Rows from block 7 of a small sound classifier, named by matrix and row number. Rows with one number within an expert belong to one neuron, the router's apart. Each number is 500 + 50 x the weight over its row's rms, rounded and kept within 0 to 999. All counts start at 0. Numbers have three digits each.
Before each expert's rows are labels from the 100 clips, of 14976, where the router gives the expert most weight on average: "responds to" is what is common among them; "peak in band" is the frequency band that holds the peak. Only what is clearly more common there than usual is listed. The data: short read English sentences (LibriTTS-R).
# router: router (model.blocks.7.mlp.router.weight, 32x192, trained with AdamW), inputs 96-191
# up: expert up (model.blocks.7.mlp.up, 32x192x192), inputs 96-191
# down: expert down (model.blocks.7.mlp.down, 32x192x192, transposed), outputs 96-191

# expert 4
responds to: voice: female
peak in band: 4000 to 8000 Hz
router.4:529502518514478459505459503413535455457494531490531477477486505496506499557544531479602524472612478511592449501578540458518436558416476432421500594385483512529526606525464460516519492545545453517434556435441514530430520487519525438552445530521494653463538516571431437477422578553543470490
up.0:463475476432513487519532497576569518502498442473551487522459523558523510569528361574504565523425480584481494540473532531540530528406443560502462423479490508481372476388461558546578536438471523489499516594455498511593503480523478421514541502518481470545478553415531474504524554556585557495
down.0:535540414483546455496502603495483533586597473505536498575441516501461472565519545503496466547517427474494571439484563434512371466581488428491462589507452458456610509548534447487428526510584447539511450564500540510428437523531443510565498530464487495446500469523427508503437431441591478471
up.1:506413510554570596469503452584484519502446511542500462434459349468614529404466447522477501538532555482530591411589535523483490470562524411498513529475448459489545558471443470531535422491405443471483519584496502469450504495573498510502518483607477475436440441483487537455529526586544509526
down.1:552484486440486435623534491473422419489556440498509478536510513425401528508563529478462477467391572514589468555522452540412489447498518461497532436606518536514527483446472512475474577506472547521525417475434516449529485459486527553488500527551431534551526548440436580506480487469497536498

# expert 26
responds to: voice: female
peak in band: 4000 to 8000 Hz
router.26:484576498435524517410477491523464572383455507474502495516554501463495603637497523515572481520502473447500452537500537453535439489510435484496529529537578476523493538502461586549519619557620518445591487562480470459503520518470479450545447541549509469477495491515474504517467420495454478432
up.0:486488523540427590494542511563465438460478515513485586611581533426538548500440474467523581418561530492476488530488439533539443489564599486492470515479541479462436527636454540546541450534541513471547524546497474458526436555473578443423492483471441497540565501377481550496464475413454539447
down.0:593459465452502448514429498525477458511523479462442496469452572643463493442548514546505535500503485558531429563519560489582483495527515535548538496535516503523525440431429504485562410489473484444416497521495481470539598455569438470548479536467461548512500534491461512516484489454567485483
up.1:486492547391557432548632564542577411453529408551420430470538514484501453538476507428524494537574417487541584515520556555480390507469514349452474452509530611543477456511478461470411596545513528490553499482554545488517510536547527458549544526463455585473491482577598541482622441410575484541
down.1:464433457620452549463470492514495514526451483511537498387463547482504532481576609502528533520521440507528400518497426510684498544560571496422538562461447467488584489530547511461587541572470491547468501429521527416466522491491525539476474561529488464473429519526474460551475476569560506562

# expert 21
responds to: voice: female
peak in band: 4000 to 8000 Hz
router.21:536461551489537530473545514503475525543457520469523533447545569483461534577499396476495468502483516578457541508543526559519479580539547449435542453507506376467466538544565446484570459569525576539406442496465523564450542418423550479477520479511419504409427502578485493486558486460531562492
up.0:584570496524481424574480494475448437528457580482462482560447552577443491359603487552519391481561522526626474522527461577445519511387550481480494560521548515482428543403493417526470469498457564519457520494502526457519520507475518534478478441533500463491468468439479494534450526446530512535
down.0:480529554545530553500398433500494542486602505438532540507508408503641522486520577467511505478532454507430564582491507529462527453479509519448520505522363443580445481578542528498560482467494525498477353481465481476452426471426522478570488546519478572428552580550509409490557496564497486496
up.1:509527479485429545566453555460590466529485475481453560473502392534426488478495543574438515614553477533529466525530538496449510507496554456501451487474497521461549503408487363404497498534484365492417551510544477488521492492547415471487547529543611511508488495430472545501510464473408487501
down.1:519501591409575575464493517531512464488497548477559539498494450502458593489544482520483569459490494525486479445526528523477464418410488489525605494519463490486493511489440590462505544536494535419475535551405573617551486508508523512509572431490474491515578483496480526432536517500457423414

# expert 22
responds to: voice: male
peak in band: 4000 to 8000 Hz
router.22:513569472507462507537388545485427449459497432483440463591477514501459540488484476451433468551602521619470548429468514507517499458527445552542530450465471579534534471497447507457534505486453461581466591556521537487468483420433482549530593442570557454590529490525516445481482489391356481480
up.0:460377547488464500523520486586500562511467374473514411518574449483544523486596502428537558489501530560472552484439490445526445607565520509512483494410507579546469494517529479608360570550557462527455485519481546518507512473502507427494493527541557641524503582498530521515419463417467514568
down.0:535507493408494581555579472471439498466458564540491470527503503517455497427505538544423502548592393456468480463456576513507565393479491478534474558363484517536527522565495456546521516445549453483480531449595507548639398565421502503593478481514562468529467481467492561584445531491571510458
up.1:491405483482491542551527510448448500497551473552579593534485554523476496446552559553470503454503524531462471436442486467384432450475507558556519505439479445550543560440475510467645527502539433463442541484497523511419432388549509509456501497523468467537433437474559460561526573509432499511
down.1:444595501501523464461461447529543522513481553489478411484535518492540521500426398362474494652528463458528504538471481492567549438570495470455501528516480540448514451518526454451364438423498523454543527562460508511604550568496420467588440418446577480488488574541476554501490458477579518550

# expert 10
responds to: voice: female
peak in band: 4000 to 8000 Hz
router.10:534612468490443487553498512471545517517490485546552474542522475565509503432531494510444542493515532529587600438484454457476425429434443473514553540535631528449605454452541488489500458527516471560580482536510473415525594466514448594465585464521583481561582393503524487468440500456526470555
up.0:520496460520474545410636498570569474553465541501502470463502531515454470457538473569549553539586437496540440490492498451512486493427421531461460463510529526439511450487428602572597502452473531459559543485440518504514428516483563576503475551493544400485473559461491523472567438515441459544
down.0:533547504499537387524479571519464484449486390517582465558535557455562489514502540483447558452451504589485538571555479489507503532520518395547463441401505418420619466512495455546611534523521516523495477531498557478539546527416499501451457520523537520542494474492504467494499556441541471505
up.1:405522425402500552488525519473475459542424606527624484485485546479403554490539536470465571514539500569531432452501524527507456500470535490517499567497592572445540576489451507539510481451511476508420506499499461409550440499574484608605456579503519551469483555447562559538496515583383607569
down.1:567451504477498533472487548525506431484599551481528537531531535522585445479448535501448581569432432488522545526429552508555516497471555514487485481521439403417473491507442483438480638531461412524511568443530484466513539526575424538466504464464409614497376544558477528493484551422477402440