{"bias": "none", "qk_norm": false, "expert_mlp_ratio": 1, "shared_expert": false, "patch_size": [8, 8], "conv_stem": false, "layers": 14, "width": 192, "register_tokens": 4, "muon_scale": "match_rms_adamw", "nesterov": true, "steps": 20700, "epochs": 101.7, "lr_schedule": "cosine"}
Rows from block 5 of a small sound classifier, named by matrix and row number. Rows with one number within an expert belong to one neuron, the router's apart. Each number is 200 + 40 x the weight over its row's rms, rounded and kept within 0 to 999. All counts start at 0.
After each expert's rows are labels from the 100 clips, of 14976, where the router gives the expert most weight on average: "responds to" is what is common among them. Only what is clearly more common there than usual is listed. The data: short read English sentences (LibriTTS-R). In brackets: how many of the 100.
# router: router (model.blocks.5.mlp.router.weight, 32x192, trained with AdamW), inputs 0-63
# up: expert up (model.blocks.5.mlp.up, 32x192x192), inputs 0-63
# down: expert down (model.blocks.5.mlp.down, 32x192x192, transposed), outputs 0-63

# expert 21
router.21,150,274,225,215,170,209,209,221,115,159,122,282,265,271,224,250,183,184,186,201,243,260,147,188,194,202,243,215,298,272,242,245,245,181,231,200,243,178,159,162,201,170,163,228,117,266,161,165,154,210,229,193,186,151,227,204,168,153,250,198,241,168,228,254
up.0,204,164,211,179,202,177,237,231,233,241,200,226,167,191,261,182,171,164,307,290,149,207,217,178,191,180,168,166,152,245,202,168,167,111,217,199,190,231,141,164,201,166,187,154,229,103,208,182,148,262,177,298,211,182,207,237,213,197,229,253,267,179,250,182
down.0,234,189,166,237,218,193,146,157,172,246,229,149,162,210,248,251,191,205,135,158,209,187,198,191,233,292,267,223,208,138,164,135,185,194,197,201,217,217,142,231,209,193,123,208,175,141,230,250,168,215,256,116,232,130,257,209,162,195,230,243,236,203,248,264
up.1,152,183,206,194,182,207,236,179,280,203,190,165,220,226,272,185,251,240,278,201,155,240,200,214,262,183,279,280,257,177,165,191,204,155,195,122,232,159,206,218,165,234,137,231,184,232,201,234,149,147,216,191,192,244,251,150,153,173,183,231,205,188,203,210
down.1,287,234,198,174,236,236,261,296,176,200,179,208,205,189,176,213,203,170,161,179,246,179,202,227,81,255,234,253,115,256,228,152,114,106,148,189,235,212,191,184,264,208,275,204,227,226,241,128,168,149,230,272,254,184,161,255,142,154,200,180,150,215,128,163
responds to: voice: male (73)

# expert 11
router.11,153,166,186,210,185,142,201,200,121,202,204,180,198,163,224,231,226,216,250,231,189,209,150,235,110,266,262,162,246,163,272,203,193,183,286,197,164,185,246,178,207,215,169,109,164,190,231,220,187,238,196,161,280,211,196,102,233,172,209,240,220,164,202,221
up.0,192,198,159,175,249,200,181,153,158,239,190,199,213,217,233,178,193,290,150,260,200,214,146,129,168,227,170,114,164,211,241,204,193,130,256,225,257,170,201,252,144,193,276,217,183,224,266,179,156,151,146,134,169,186,216,197,263,187,221,186,164,223,146,240
down.0,229,201,259,230,139,211,157,220,203,209,204,118,239,82,195,158,212,158,183,197,227,247,153,233,129,247,212,273,195,245,242,195,200,187,230,250,160,249,275,224,219,190,152,194,196,124,160,249,170,234,229,239,174,190,208,178,255,195,137,206,201,267,138,129
up.1,216,219,232,206,153,171,167,228,224,270,161,223,258,297,175,212,196,195,238,175,123,165,185,189,179,174,228,244,186,164,211,270,174,217,181,143,82,277,238,171,134,244,205,219,244,282,162,225,249,166,201,227,202,263,252,221,170,198,108,264,195,136,174,180
down.1,196,185,228,165,211,144,191,195,204,157,212,190,266,211,140,179,264,264,272,134,215,157,211,202,302,185,304,235,215,86,229,123,155,241,218,164,232,167,215,181,158,170,169,146,220,189,231,243,180,193,231,237,142,161,214,200,177,270,161,170,186,206,178,200
responds to: voice: female (96)

# expert 14
router.14,196,233,177,224,146,153,196,168,167,161,172,252,236,172,202,239,187,178,143,251,160,189,176,200,239,158,211,222,228,200,216,197,254,245,220,163,177,186,269,280,179,196,230,174,137,128,171,201,227,155,187,260,153,185,199,247,167,173,202,180,156,195,263,119
up.11,223,156,171,305,228,191,212,179,196,219,194,131,179,187,186,184,213,234,250,225,160,205,196,128,157,214,168,193,156,178,230,198,140,230,278,213,240,225,181,184,227,278,157,195,129,244,191,132,165,186,262,209,202,180,212,185,151,106,155,196,179,186,234,234
down.11,161,188,142,171,162,195,196,193,233,266,220,195,203,210,233,176,189,150,202,211,202,200,172,180,223,267,245,218,199,135,175,180,223,166,153,228,216,175,199,245,154,176,204,127,232,203,220,224,269,158,168,211,182,248,291,150,190,222,328,146,204,225,236,202
up.12,141,211,253,269,172,196,183,219,261,149,248,258,195,164,168,264,235,164,222,222,189,178,196,188,190,226,171,258,201,198,200,147,216,292,152,210,198,188,228,203,160,226,277,175,195,141,233,139,255,203,202,213,242,182,207,153,235,206,190,191,174,133,169,243
down.12,137,265,158,179,194,182,199,247,218,184,188,212,166,167,162,196,147,263,173,180,210,167,240,213,182,160,179,282,132,154,164,238,199,212,216,202,203,207,233,236,223,227,164,208,252,193,282,187,265,148,134,159,278,289,231,194,255,202,261,190,191,203,236,151
responds to: voice: female (97)

# expert 18
router.18,266,278,221,189,243,185,157,205,151,248,200,269,234,200,240,222,184,247,199,159,228,217,216,213,171,242,192,289,206,172,196,195,238,275,237,126,199,222,206,220,221,208,178,181,146,239,222,207,240,158,245,184,203,265,169,229,192,171,170,251,245,112,209,215
up.0,197,184,171,207,184,255,188,204,167,206,120,179,242,203,184,275,222,106,224,212,211,213,223,153,236,118,246,180,219,150,178,235,237,219,232,162,219,151,160,211,176,197,171,160,211,282,226,180,132,184,161,105,249,290,175,186,182,199,209,229,202,183,204,172
down.0,228,173,198,249,228,188,170,159,146,201,124,155,225,226,202,214,122,187,222,154,140,170,173,201,143,135,205,194,279,228,205,221,207,177,192,185,222,237,185,213,179,266,162,266,184,190,192,216,250,189,293,199,140,243,238,152,187,156,185,163,194,150,239,173
up.1,141,189,143,232,200,114,206,209,160,185,147,159,207,185,201,221,172,200,152,171,174,167,164,187,267,245,244,83,149,158,220,177,242,203,199,204,161,242,165,139,235,219,265,240,200,191,280,169,221,187,176,196,157,152,64,232,175,149,201,189,73,161,229,187
down.1,281,232,212,193,176,167,105,177,221,215,199,172,131,245,238,226,150,224,202,177,186,119,158,159,159,158,210,253,182,232,227,236,238,180,276,177,118,130,226,246,200,171,162,183,210,121,203,197,262,219,287,241,201,191,249,182,237,173,191,186,223,208,277,226
responds to: voice: female (97)

# expert 25
router.25,178,251,165,165,189,193,151,268,184,225,208,156,200,212,194,202,147,176,233,125,240,184,154,207,218,210,225,201,222,252,166,195,272,148,209,166,190,312,210,186,155,218,200,166,264,183,188,186,258,182,218,200,185,240,217,178,171,262,107,192,129,158,226,187
up.0,165,158,297,203,212,232,212,206,222,188,176,206,163,165,196,218,166,157,139,207,178,157,220,200,130,197,179,181,170,158,191,181,239,187,214,212,264,184,181,147,199,180,273,173,228,215,257,145,136,220,257,161,232,131,212,304,279,170,157,189,201,253,193,254
down.0,218,233,172,229,235,216,118,149,168,224,225,180,194,191,184,193,194,246,134,191,168,230,281,157,167,279,179,146,214,201,238,176,149,158,210,225,200,249,228,182,222,196,204,265,165,253,118,216,168,188,140,157,297,219,138,199,179,187,314,168,207,256,197,251
up.1,144,159,161,207,249,209,151,187,309,176,173,213,207,149,152,212,177,202,171,172,187,229,197,158,167,220,216,218,180,191,188,181,196,235,248,206,189,232,156,285,167,132,219,253,175,128,256,240,144,270,214,156,223,266,178,173,196,213,179,258,256,239,224,187
down.1,188,239,209,189,213,180,249,248,156,314,144,163,269,185,227,180,260,138,166,159,250,224,158,220,171,218,156,226,260,206,224,241,194,192,116,159,193,222,229,228,203,156,202,176,229,174,241,198,167,157,238,185,190,154,152,208,209,237,188,182,162,241,189,240
responds to: voice: female (100)

# expert 31
router.31,311,230,175,251,193,175,223,196,182,187,165,163,209,162,215,281,174,165,98,171,203,225,243,197,186,180,177,170,215,227,131,159,164,253,193,205,198,175,137,189,175,130,183,198,196,212,207,262,137,183,232,138,270,130,193,238,201,157,267,172,202,149,178,171
up.0,259,200,238,238,223,190,188,215,211,126,197,77,211,186,206,186,203,174,204,263,206,173,132,239,185,180,189,249,210,156,260,177,183,108,223,209,159,219,246,152,169,167,190,175,370,252,204,199,141,171,184,183,200,196,212,281,197,228,184,199,201,203,193,217
down.0,221,184,128,191,242,265,278,160,212,136,197,240,192,147,220,204,194,165,224,208,185,190,146,118,233,254,269,133,222,190,256,186,158,226,132,240,230,228,264,214,215,164,182,188,189,183,202,226,149,178,248,222,212,210,185,215,180,196,157,231,194,214,206,158
up.1,257,149,165,235,170,187,138,213,196,194,204,219,187,212,170,197,198,235,166,187,154,173,212,215,204,195,206,240,259,262,237,205,199,185,223,181,219,195,163,182,269,156,217,183,185,145,167,167,200,198,289,195,127,206,199,187,164,201,187,242,176,177,199,193
down.1,185,135,174,121,196,261,245,247,185,193,233,203,224,116,231,172,230,166,230,175,254,247,213,217,181,184,164,210,276,229,161,204,222,223,204,111,131,199,258,140,98,267,236,220,204,216,180,201,156,202,209,275,190,211,230,176,143,257,219,261,152,191,205,207
responds to: voice: female (95)

# expert 20
router.20,208,205,190,248,241,198,117,210,247,167,199,167,224,139,191,124,196,183,202,245,153,165,203,168,242,237,152,182,215,246,214,213,264,214,239,231,210,233,259,193,156,129,131,191,215,292,217,137,253,268,228,217,211,269,182,131,204,217,262,203,238,195,193,258
up.11,184,273,141,160,123,189,166,216,210,174,283,160,239,173,192,214,167,194,143,188,231,227,237,148,250,138,241,293,167,139,208,110,153,199,163,208,148,270,261,256,204,212,282,213,199,200,230,192,222,168,174,216,208,245,186,209,202,221,241,181,224,168,257,199
down.11,209,141,205,182,202,202,263,181,218,190,210,259,181,214,256,205,129,121,274,246,269,184,239,205,175,232,146,261,197,238,202,202,117,227,157,198,222,172,155,225,213,202,208,217,153,202,167,245,168,237,192,197,224,241,159,183,188,178,179,150,220,180,203,179
up.12,191,230,211,257,158,163,218,215,200,249,221,231,187,117,170,187,258,218,225,258,144,184,192,277,183,228,234,313,195,198,215,282,189,138,166,173,231,127,222,207,161,282,197,261,289,158,155,141,197,180,224,193,249,227,188,133,229,201,159,149,189,215,213,202
down.12,220,156,192,216,213,271,195,154,224,199,263,106,207,371,200,176,140,225,146,189,220,241,203,231,216,179,193,142,260,251,161,207,189,242,170,273,222,187,202,227,215,175,239,169,205,239,220,212,245,181,189,200,173,189,245,211,179,245,124,203,211,201,205,153
responds to: voice: male (100)

# expert 3
router.3,222,263,244,218,214,270,235,97,275,190,200,208,242,148,274,195,123,167,296,174,189,245,210,218,118,147,209,244,190,225,177,148,206,217,174,169,236,193,183,242,158,200,235,194,168,194,140,190,157,158,159,137,228,174,202,181,242,277,288,201,208,195,206,263
up.0,197,247,182,221,192,161,303,222,244,190,210,240,200,110,201,129,198,247,144,240,180,232,167,152,234,203,164,204,183,236,163,209,169,179,167,214,164,169,199,162,213,125,209,255,228,171,197,229,143,185,196,278,189,180,134,136,248,187,215,206,191,172,245,246
down.0,162,235,211,223,192,315,193,169,243,182,202,192,215,237,255,203,242,139,289,233,127,170,158,217,182,209,202,183,225,181,167,230,237,224,189,202,196,234,189,274,244,263,165,160,159,263,161,173,257,155,177,247,251,200,180,194,239,231,195,206,238,174,153,195
up.1,164,236,164,254,300,260,153,258,238,200,247,207,200,218,198,188,123,131,242,191,119,181,191,139,196,152,169,142,188,211,177,216,202,99,178,150,270,199,153,184,241,124,210,221,247,256,199,158,231,190,162,236,81,104,176,253,207,161,232,153,202,273,229,241
down.1,215,228,246,179,203,263,206,195,187,168,186,221,155,194,181,210,257,214,117,185,208,182,259,234,251,196,268,195,165,143,223,238,187,170,200,176,182,217,221,220,215,180,246,195,206,136,194,238,189,195,207,232,247,184,183,128,236,273,208,259,143,214,153,158
responds to: voice: female (82)

# expert 26
router.26,185,170,169,151,183,245,132,159,276,268,208,230,250,176,219,208,174,181,173,202,195,159,172,211,207,205,154,217,234,258,187,137,207,258,199,203,176,180,217,181,152,201,224,208,173,160,135,162,236,186,143,223,147,219,203,181,155,163,158,196,207,271,154,187
up.11,228,185,277,184,182,168,178,142,198,181,249,204,208,241,233,266,202,178,194,216,200,173,157,184,203,180,144,159,241,184,207,139,181,185,163,204,206,198,227,153,225,223,327,219,168,106,111,199,211,204,236,201,223,206,210,107,192,188,179,239,179,277,183,235
down.11,229,224,230,136,181,192,209,191,149,167,245,144,162,152,158,226,206,182,223,203,197,207,187,95,153,159,257,165,150,174,195,251,166,219,233,209,133,168,179,209,190,268,165,214,199,245,147,163,212,248,181,166,220,193,266,165,169,194,270,181,202,249,167,215
up.12,134,194,262,161,273,284,276,139,212,180,145,140,192,196,213,166,131,214,209,135,139,112,244,87,166,115,209,166,133,142,157,219,212,186,240,234,166,201,242,178,183,210,194,118,108,167,219,252,225,228,240,218,179,254,146,198,230,236,239,160,179,213,138,212
down.12,227,189,266,188,156,211,106,266,268,191,171,174,198,196,161,172,185,201,248,206,324,190,127,194,186,191,206,160,239,223,228,150,155,174,150,219,196,150,178,157,188,227,176,213,236,143,204,214,203,215,194,190,223,203,164,143,147,128,260,202,203,213,203,196
responds to: voice: male (97)

# expert 17
router.17,226,211,227,201,289,121,235,140,183,231,137,212,241,196,170,198,191,176,182,230,176,161,254,219,160,218,149,189,161,193,219,217,211,163,222,234,238,201,176,194,242,302,131,219,284,123,132,198,259,210,190,198,128,249,238,192,162,258,138,207,166,186,228,273
up.0,204,163,236,183,196,166,176,200,192,165,220,226,253,127,252,198,137,211,257,249,153,228,208,139,209,231,201,242,296,138,204,212,176,185,193,213,111,144,251,147,213,161,185,145,151,273,196,268,227,182,226,211,215,146,194,209,195,208,255,138,210,157,213,137
down.0,140,158,153,197,189,306,202,167,190,234,144,156,209,137,206,100,217,156,77,221,263,171,251,231,192,319,155,218,156,206,195,257,169,169,143,195,212,267,215,203,137,223,189,214,205,189,210,221,244,177,202,148,222,198,128,133,221,195,228,187,240,254,123,234
up.1,229,200,95,303,278,263,237,216,214,191,207,226,200,269,183,190,117,201,213,221,179,239,162,206,135,199,259,240,214,193,248,215,186,154,227,167,152,195,203,176,253,215,230,147,211,147,143,273,184,184,153,113,205,189,218,218,149,213,194,179,179,226,187,219
down.1,176,250,184,88,147,273,149,209,137,201,181,257,165,200,197,218,173,239,200,189,241,179,169,250,215,201,152,211,232,187,171,191,173,199,208,255,187,201,174,197,233,172,173,193,264,228,216,181,219,172,263,162,227,202,241,173,202,272,246,191,136,209,132,228
responds to: voice: female (100)

# expert 1
router.1,267,208,246,234,207,132,258,269,150,178,156,274,133,160,248,174,261,219,222,167,227,170,148,162,232,215,161,211,137,213,270,154,204,199,214,182,150,139,235,246,138,183,213,205,216,281,230,182,173,205,240,201,158,216,194,180,241,188,235,266,232,223,136,161
up.0,198,205,208,182,217,180,227,188,241,160,133,253,220,272,146,123,192,225,140,206,164,178,182,202,237,191,196,186,200,234,196,170,160,178,206,158,229,276,204,191,206,132,192,210,189,172,259,206,193,160,263,157,178,168,134,192,198,163,178,237,186,167,195,220
down.0,164,171,227,220,119,231,153,161,221,252,182,215,141,132,219,306,290,214,266,223,148,221,152,168,157,260,198,206,177,257,246,226,248,176,150,209,167,119,238,178,144,257,218,221,139,205,212,169,270,214,175,258,213,180,244,137,205,154,237,182,174,167,254,239
up.1,238,141,214,178,198,217,196,242,162,180,247,184,245,160,280,152,180,218,212,238,250,253,216,147,140,205,219,141,209,228,190,225,233,255,196,165,241,196,265,171,173,146,152,199,194,179,220,183,293,263,236,217,185,182,130,227,183,258,162,259,186,253,188,206
down.1,191,216,220,245,182,189,212,178,210,232,217,193,201,188,156,159,162,161,210,192,149,185,290,174,212,175,254,135,160,167,189,227,200,232,228,236,203,221,142,105,242,171,99,220,120,187,198,199,286,232,178,183,248,102,217,117,223,182,197,219,156,226,204,185
responds to: voice: female (98)

# expert 28
router.28,212,226,173,244,208,265,166,170,253,200,172,155,248,166,289,167,252,225,267,195,175,231,247,237,137,217,245,175,224,182,178,239,164,186,145,278,197,177,222,195,222,193,207,194,200,161,204,172,76,175,143,212,225,269,200,162,213,157,215,220,245,282,228,188
up.0,274,240,244,276,200,151,175,226,205,243,150,182,250,219,165,203,296,262,206,169,237,143,191,155,189,127,210,249,202,203,186,229,178,178,121,216,210,255,165,208,244,199,188,154,230,256,201,150,104,266,231,183,160,253,187,179,266,197,201,194,115,228,221,208
down.0,245,198,134,166,159,229,234,142,249,211,213,194,191,306,157,187,242,189,203,169,160,151,223,208,218,130,205,205,117,186,228,152,193,177,172,156,166,228,195,253,240,163,238,252,203,175,208,263,256,250,177,256,207,284,164,143,201,185,170,161,141,193,244,258
up.1,134,262,254,225,119,241,204,168,192,176,218,188,215,162,187,212,215,225,224,170,256,268,231,215,190,189,144,212,217,209,174,225,259,206,94,232,226,266,122,233,224,201,153,222,171,254,192,238,214,162,165,254,200,223,177,275,240,161,190,294,192,210,177,201
down.1,148,230,165,161,235,157,226,251,192,225,187,190,238,258,230,216,223,183,201,261,222,185,236,262,161,212,141,218,235,215,168,209,207,218,163,250,188,259,271,216,248,226,242,214,148,228,137,163,225,219,234,211,179,182,223,186,185,192,244,201,190,126,247,177
responds to: voice: male (96)

# expert 10
router.10,264,200,250,237,192,231,156,205,234,100,185,166,171,219,227,200,243,198,209,213,281,267,131,259,289,223,144,172,252,181,193,260,194,165,284,142,221,225,195,198,267,205,199,203,209,185,222,227,177,182,214,198,191,137,297,176,164,158,203,194,236,179,185,160
up.0,197,184,211,222,164,197,217,189,200,177,210,233,210,215,279,237,181,205,207,236,200,241,193,224,222,263,192,213,181,258,215,212,214,238,172,281,138,277,152,179,125,200,164,209,177,219,258,227,201,211,208,183,241,161,219,212,260,195,198,208,121,252,202,217
down.0,235,216,199,197,178,137,216,186,232,245,115,219,228,218,197,184,219,174,200,173,128,220,243,162,202,129,256,228,215,160,224,247,177,169,254,151,248,204,256,181,183,107,120,135,204,144,200,222,213,215,157,197,170,256,239,243,289,247,236,158,205,191,200,242
up.1,197,183,264,153,239,144,149,203,283,200,197,156,234,221,206,161,193,233,261,263,224,234,164,176,182,239,157,147,171,226,136,145,207,235,189,196,100,186,132,261,310,213,144,214,236,229,230,247,227,142,237,274,174,241,156,174,194,190,192,187,136,220,193,189
down.1,221,240,249,180,165,208,177,266,155,277,286,247,222,136,98,194,147,268,141,133,174,148,239,278,198,197,224,198,247,203,228,156,152,238,176,186,211,165,252,177,212,180,245,241,254,280,133,231,212,195,205,181,193,236,222,298,231,216,197,175,245,186,201,231
responds to: voice: female (81)

# expert 4
router.4,201,189,138,141,125,175,123,246,271,131,211,179,156,154,156,110,138,222,125,197,245,173,198,250,242,193,191,156,245,205,228,137,197,193,177,162,220,321,258,244,166,145,257,222,155,286,236,186,246,190,177,218,233,229,212,223,183,179,222,125,197,254,159,194
up.0,229,208,232,193,210,234,165,168,217,184,184,240,158,200,230,142,199,208,135,161,190,204,174,231,191,212,239,242,180,240,189,170,199,234,226,266,214,177,194,149,249,234,126,250,233,207,210,235,213,161,147,182,221,274,182,162,205,168,188,179,218,201,306,263
down.0,193,198,194,296,172,194,127,188,229,205,269,187,202,169,110,236,251,201,194,233,186,146,215,125,206,242,195,175,291,179,203,281,199,177,122,194,210,225,207,222,186,239,257,154,185,189,147,229,185,219,164,205,250,170,200,233,258,206,221,155,134,199,190,228
up.1,196,262,265,210,223,139,227,249,204,137,229,149,209,185,245,179,158,131,186,161,233,161,239,193,150,259,140,185,217,217,194,199,178,257,204,271,204,176,260,222,205,216,216,243,234,202,234,253,184,241,221,194,215,212,253,206,215,229,228,257,224,203,252,139
down.1,191,212,92,203,248,171,178,203,217,204,187,253,209,198,184,245,197,216,207,227,170,153,224,175,224,142,146,224,122,201,257,204,204,209,219,168,173,173,149,171,204,178,192,172,136,186,193,186,187,193,232,106,144,286,206,189,200,214,182,184,205,167,187,198
responds to: voice: male (99)

# expert 16
router.16,172,205,225,223,218,222,208,201,138,154,237,174,175,196,229,209,216,245,217,197,208,201,227,193,218,229,192,151,95,161,208,246,211,207,223,172,191,188,191,206,222,198,153,169,192,245,157,233,197,176,148,241,190,211,162,236,174,191,240,237,146,146,288,241
up.11,153,218,167,207,223,254,230,208,195,294,222,221,192,178,168,211,159,225,174,236,285,151,169,176,178,186,159,312,160,252,222,197,170,154,199,256,198,188,186,159,206,162,195,185,152,182,187,204,96,202,149,203,247,179,206,194,216,316,195,222,166,245,202,213
down.11,184,159,254,226,183,202,139,267,166,150,192,159,253,285,122,237,222,160,179,232,133,207,192,254,238,164,256,141,218,274,196,259,182,193,191,176,228,241,160,199,189,216,237,189,208,220,200,182,272,201,260,268,164,260,168,203,225,277,272,112,191,196,187,197
up.12,180,200,164,191,169,161,197,173,222,163,249,166,184,258,287,240,145,179,232,254,253,253,147,253,221,168,150,271,207,189,171,228,260,255,226,224,165,254,194,225,200,170,172,162,195,174,202,192,178,215,245,177,253,182,220,192,188,193,198,175,262,185,246,224
down.12,152,205,163,195,217,176,208,196,161,164,175,213,103,195,195,254,212,198,156,207,250,165,157,208,206,217,198,212,208,175,184,188,205,222,161,178,241,232,186,248,263,198,99,252,246,205,152,161,220,193,246,189,191,245,100,287,244,156,222,198,116,184,162,213
responds to: voice: female (96)

# expert 5
router.5,195,164,206,191,164,207,233,211,216,228,279,249,191,221,174,204,201,214,251,237,149,233,160,150,179,188,250,215,211,194,223,218,193,190,266,255,171,195,201,225,171,192,163,146,284,277,188,233,171,232,209,223,248,177,113,236,199,268,161,199,254,179,211,300
up.11,166,180,185,176,170,279,210,189,261,100,162,249,140,284,212,219,175,174,162,149,176,173,233,88,198,229,178,241,196,191,185,200,102,266,279,206,180,182,206,212,260,218,224,204,166,177,251,208,277,231,190,143,124,186,199,140,260,237,190,201,188,225,212,238
down.11,217,118,117,228,156,211,230,225,204,223,250,179,207,179,209,173,180,175,184,216,210,204,190,219,208,153,248,187,136,194,192,138,179,171,205,185,169,238,171,196,202,170,140,198,197,259,126,201,243,149,231,153,199,201,124,258,206,202,208,233,229,196,337,177
up.12,228,213,234,203,251,169,230,180,123,190,194,110,209,161,226,202,182,167,257,210,272,164,195,139,261,144,234,244,196,196,190,256,253,136,219,291,240,245,202,208,219,181,221,114,285,99,170,216,183,234,191,224,227,210,183,206,182,224,214,173,176,159,200,201
down.12,238,205,203,180,137,178,252,158,276,217,184,147,188,156,187,211,214,146,284,184,202,249,218,179,174,170,222,189,191,212,120,143,288,210,177,186,171,134,179,218,169,317,203,179,207,257,198,188,115,224,188,192,296,199,165,218,189,232,232,173,143,191,197,252
responds to: voice: female (98)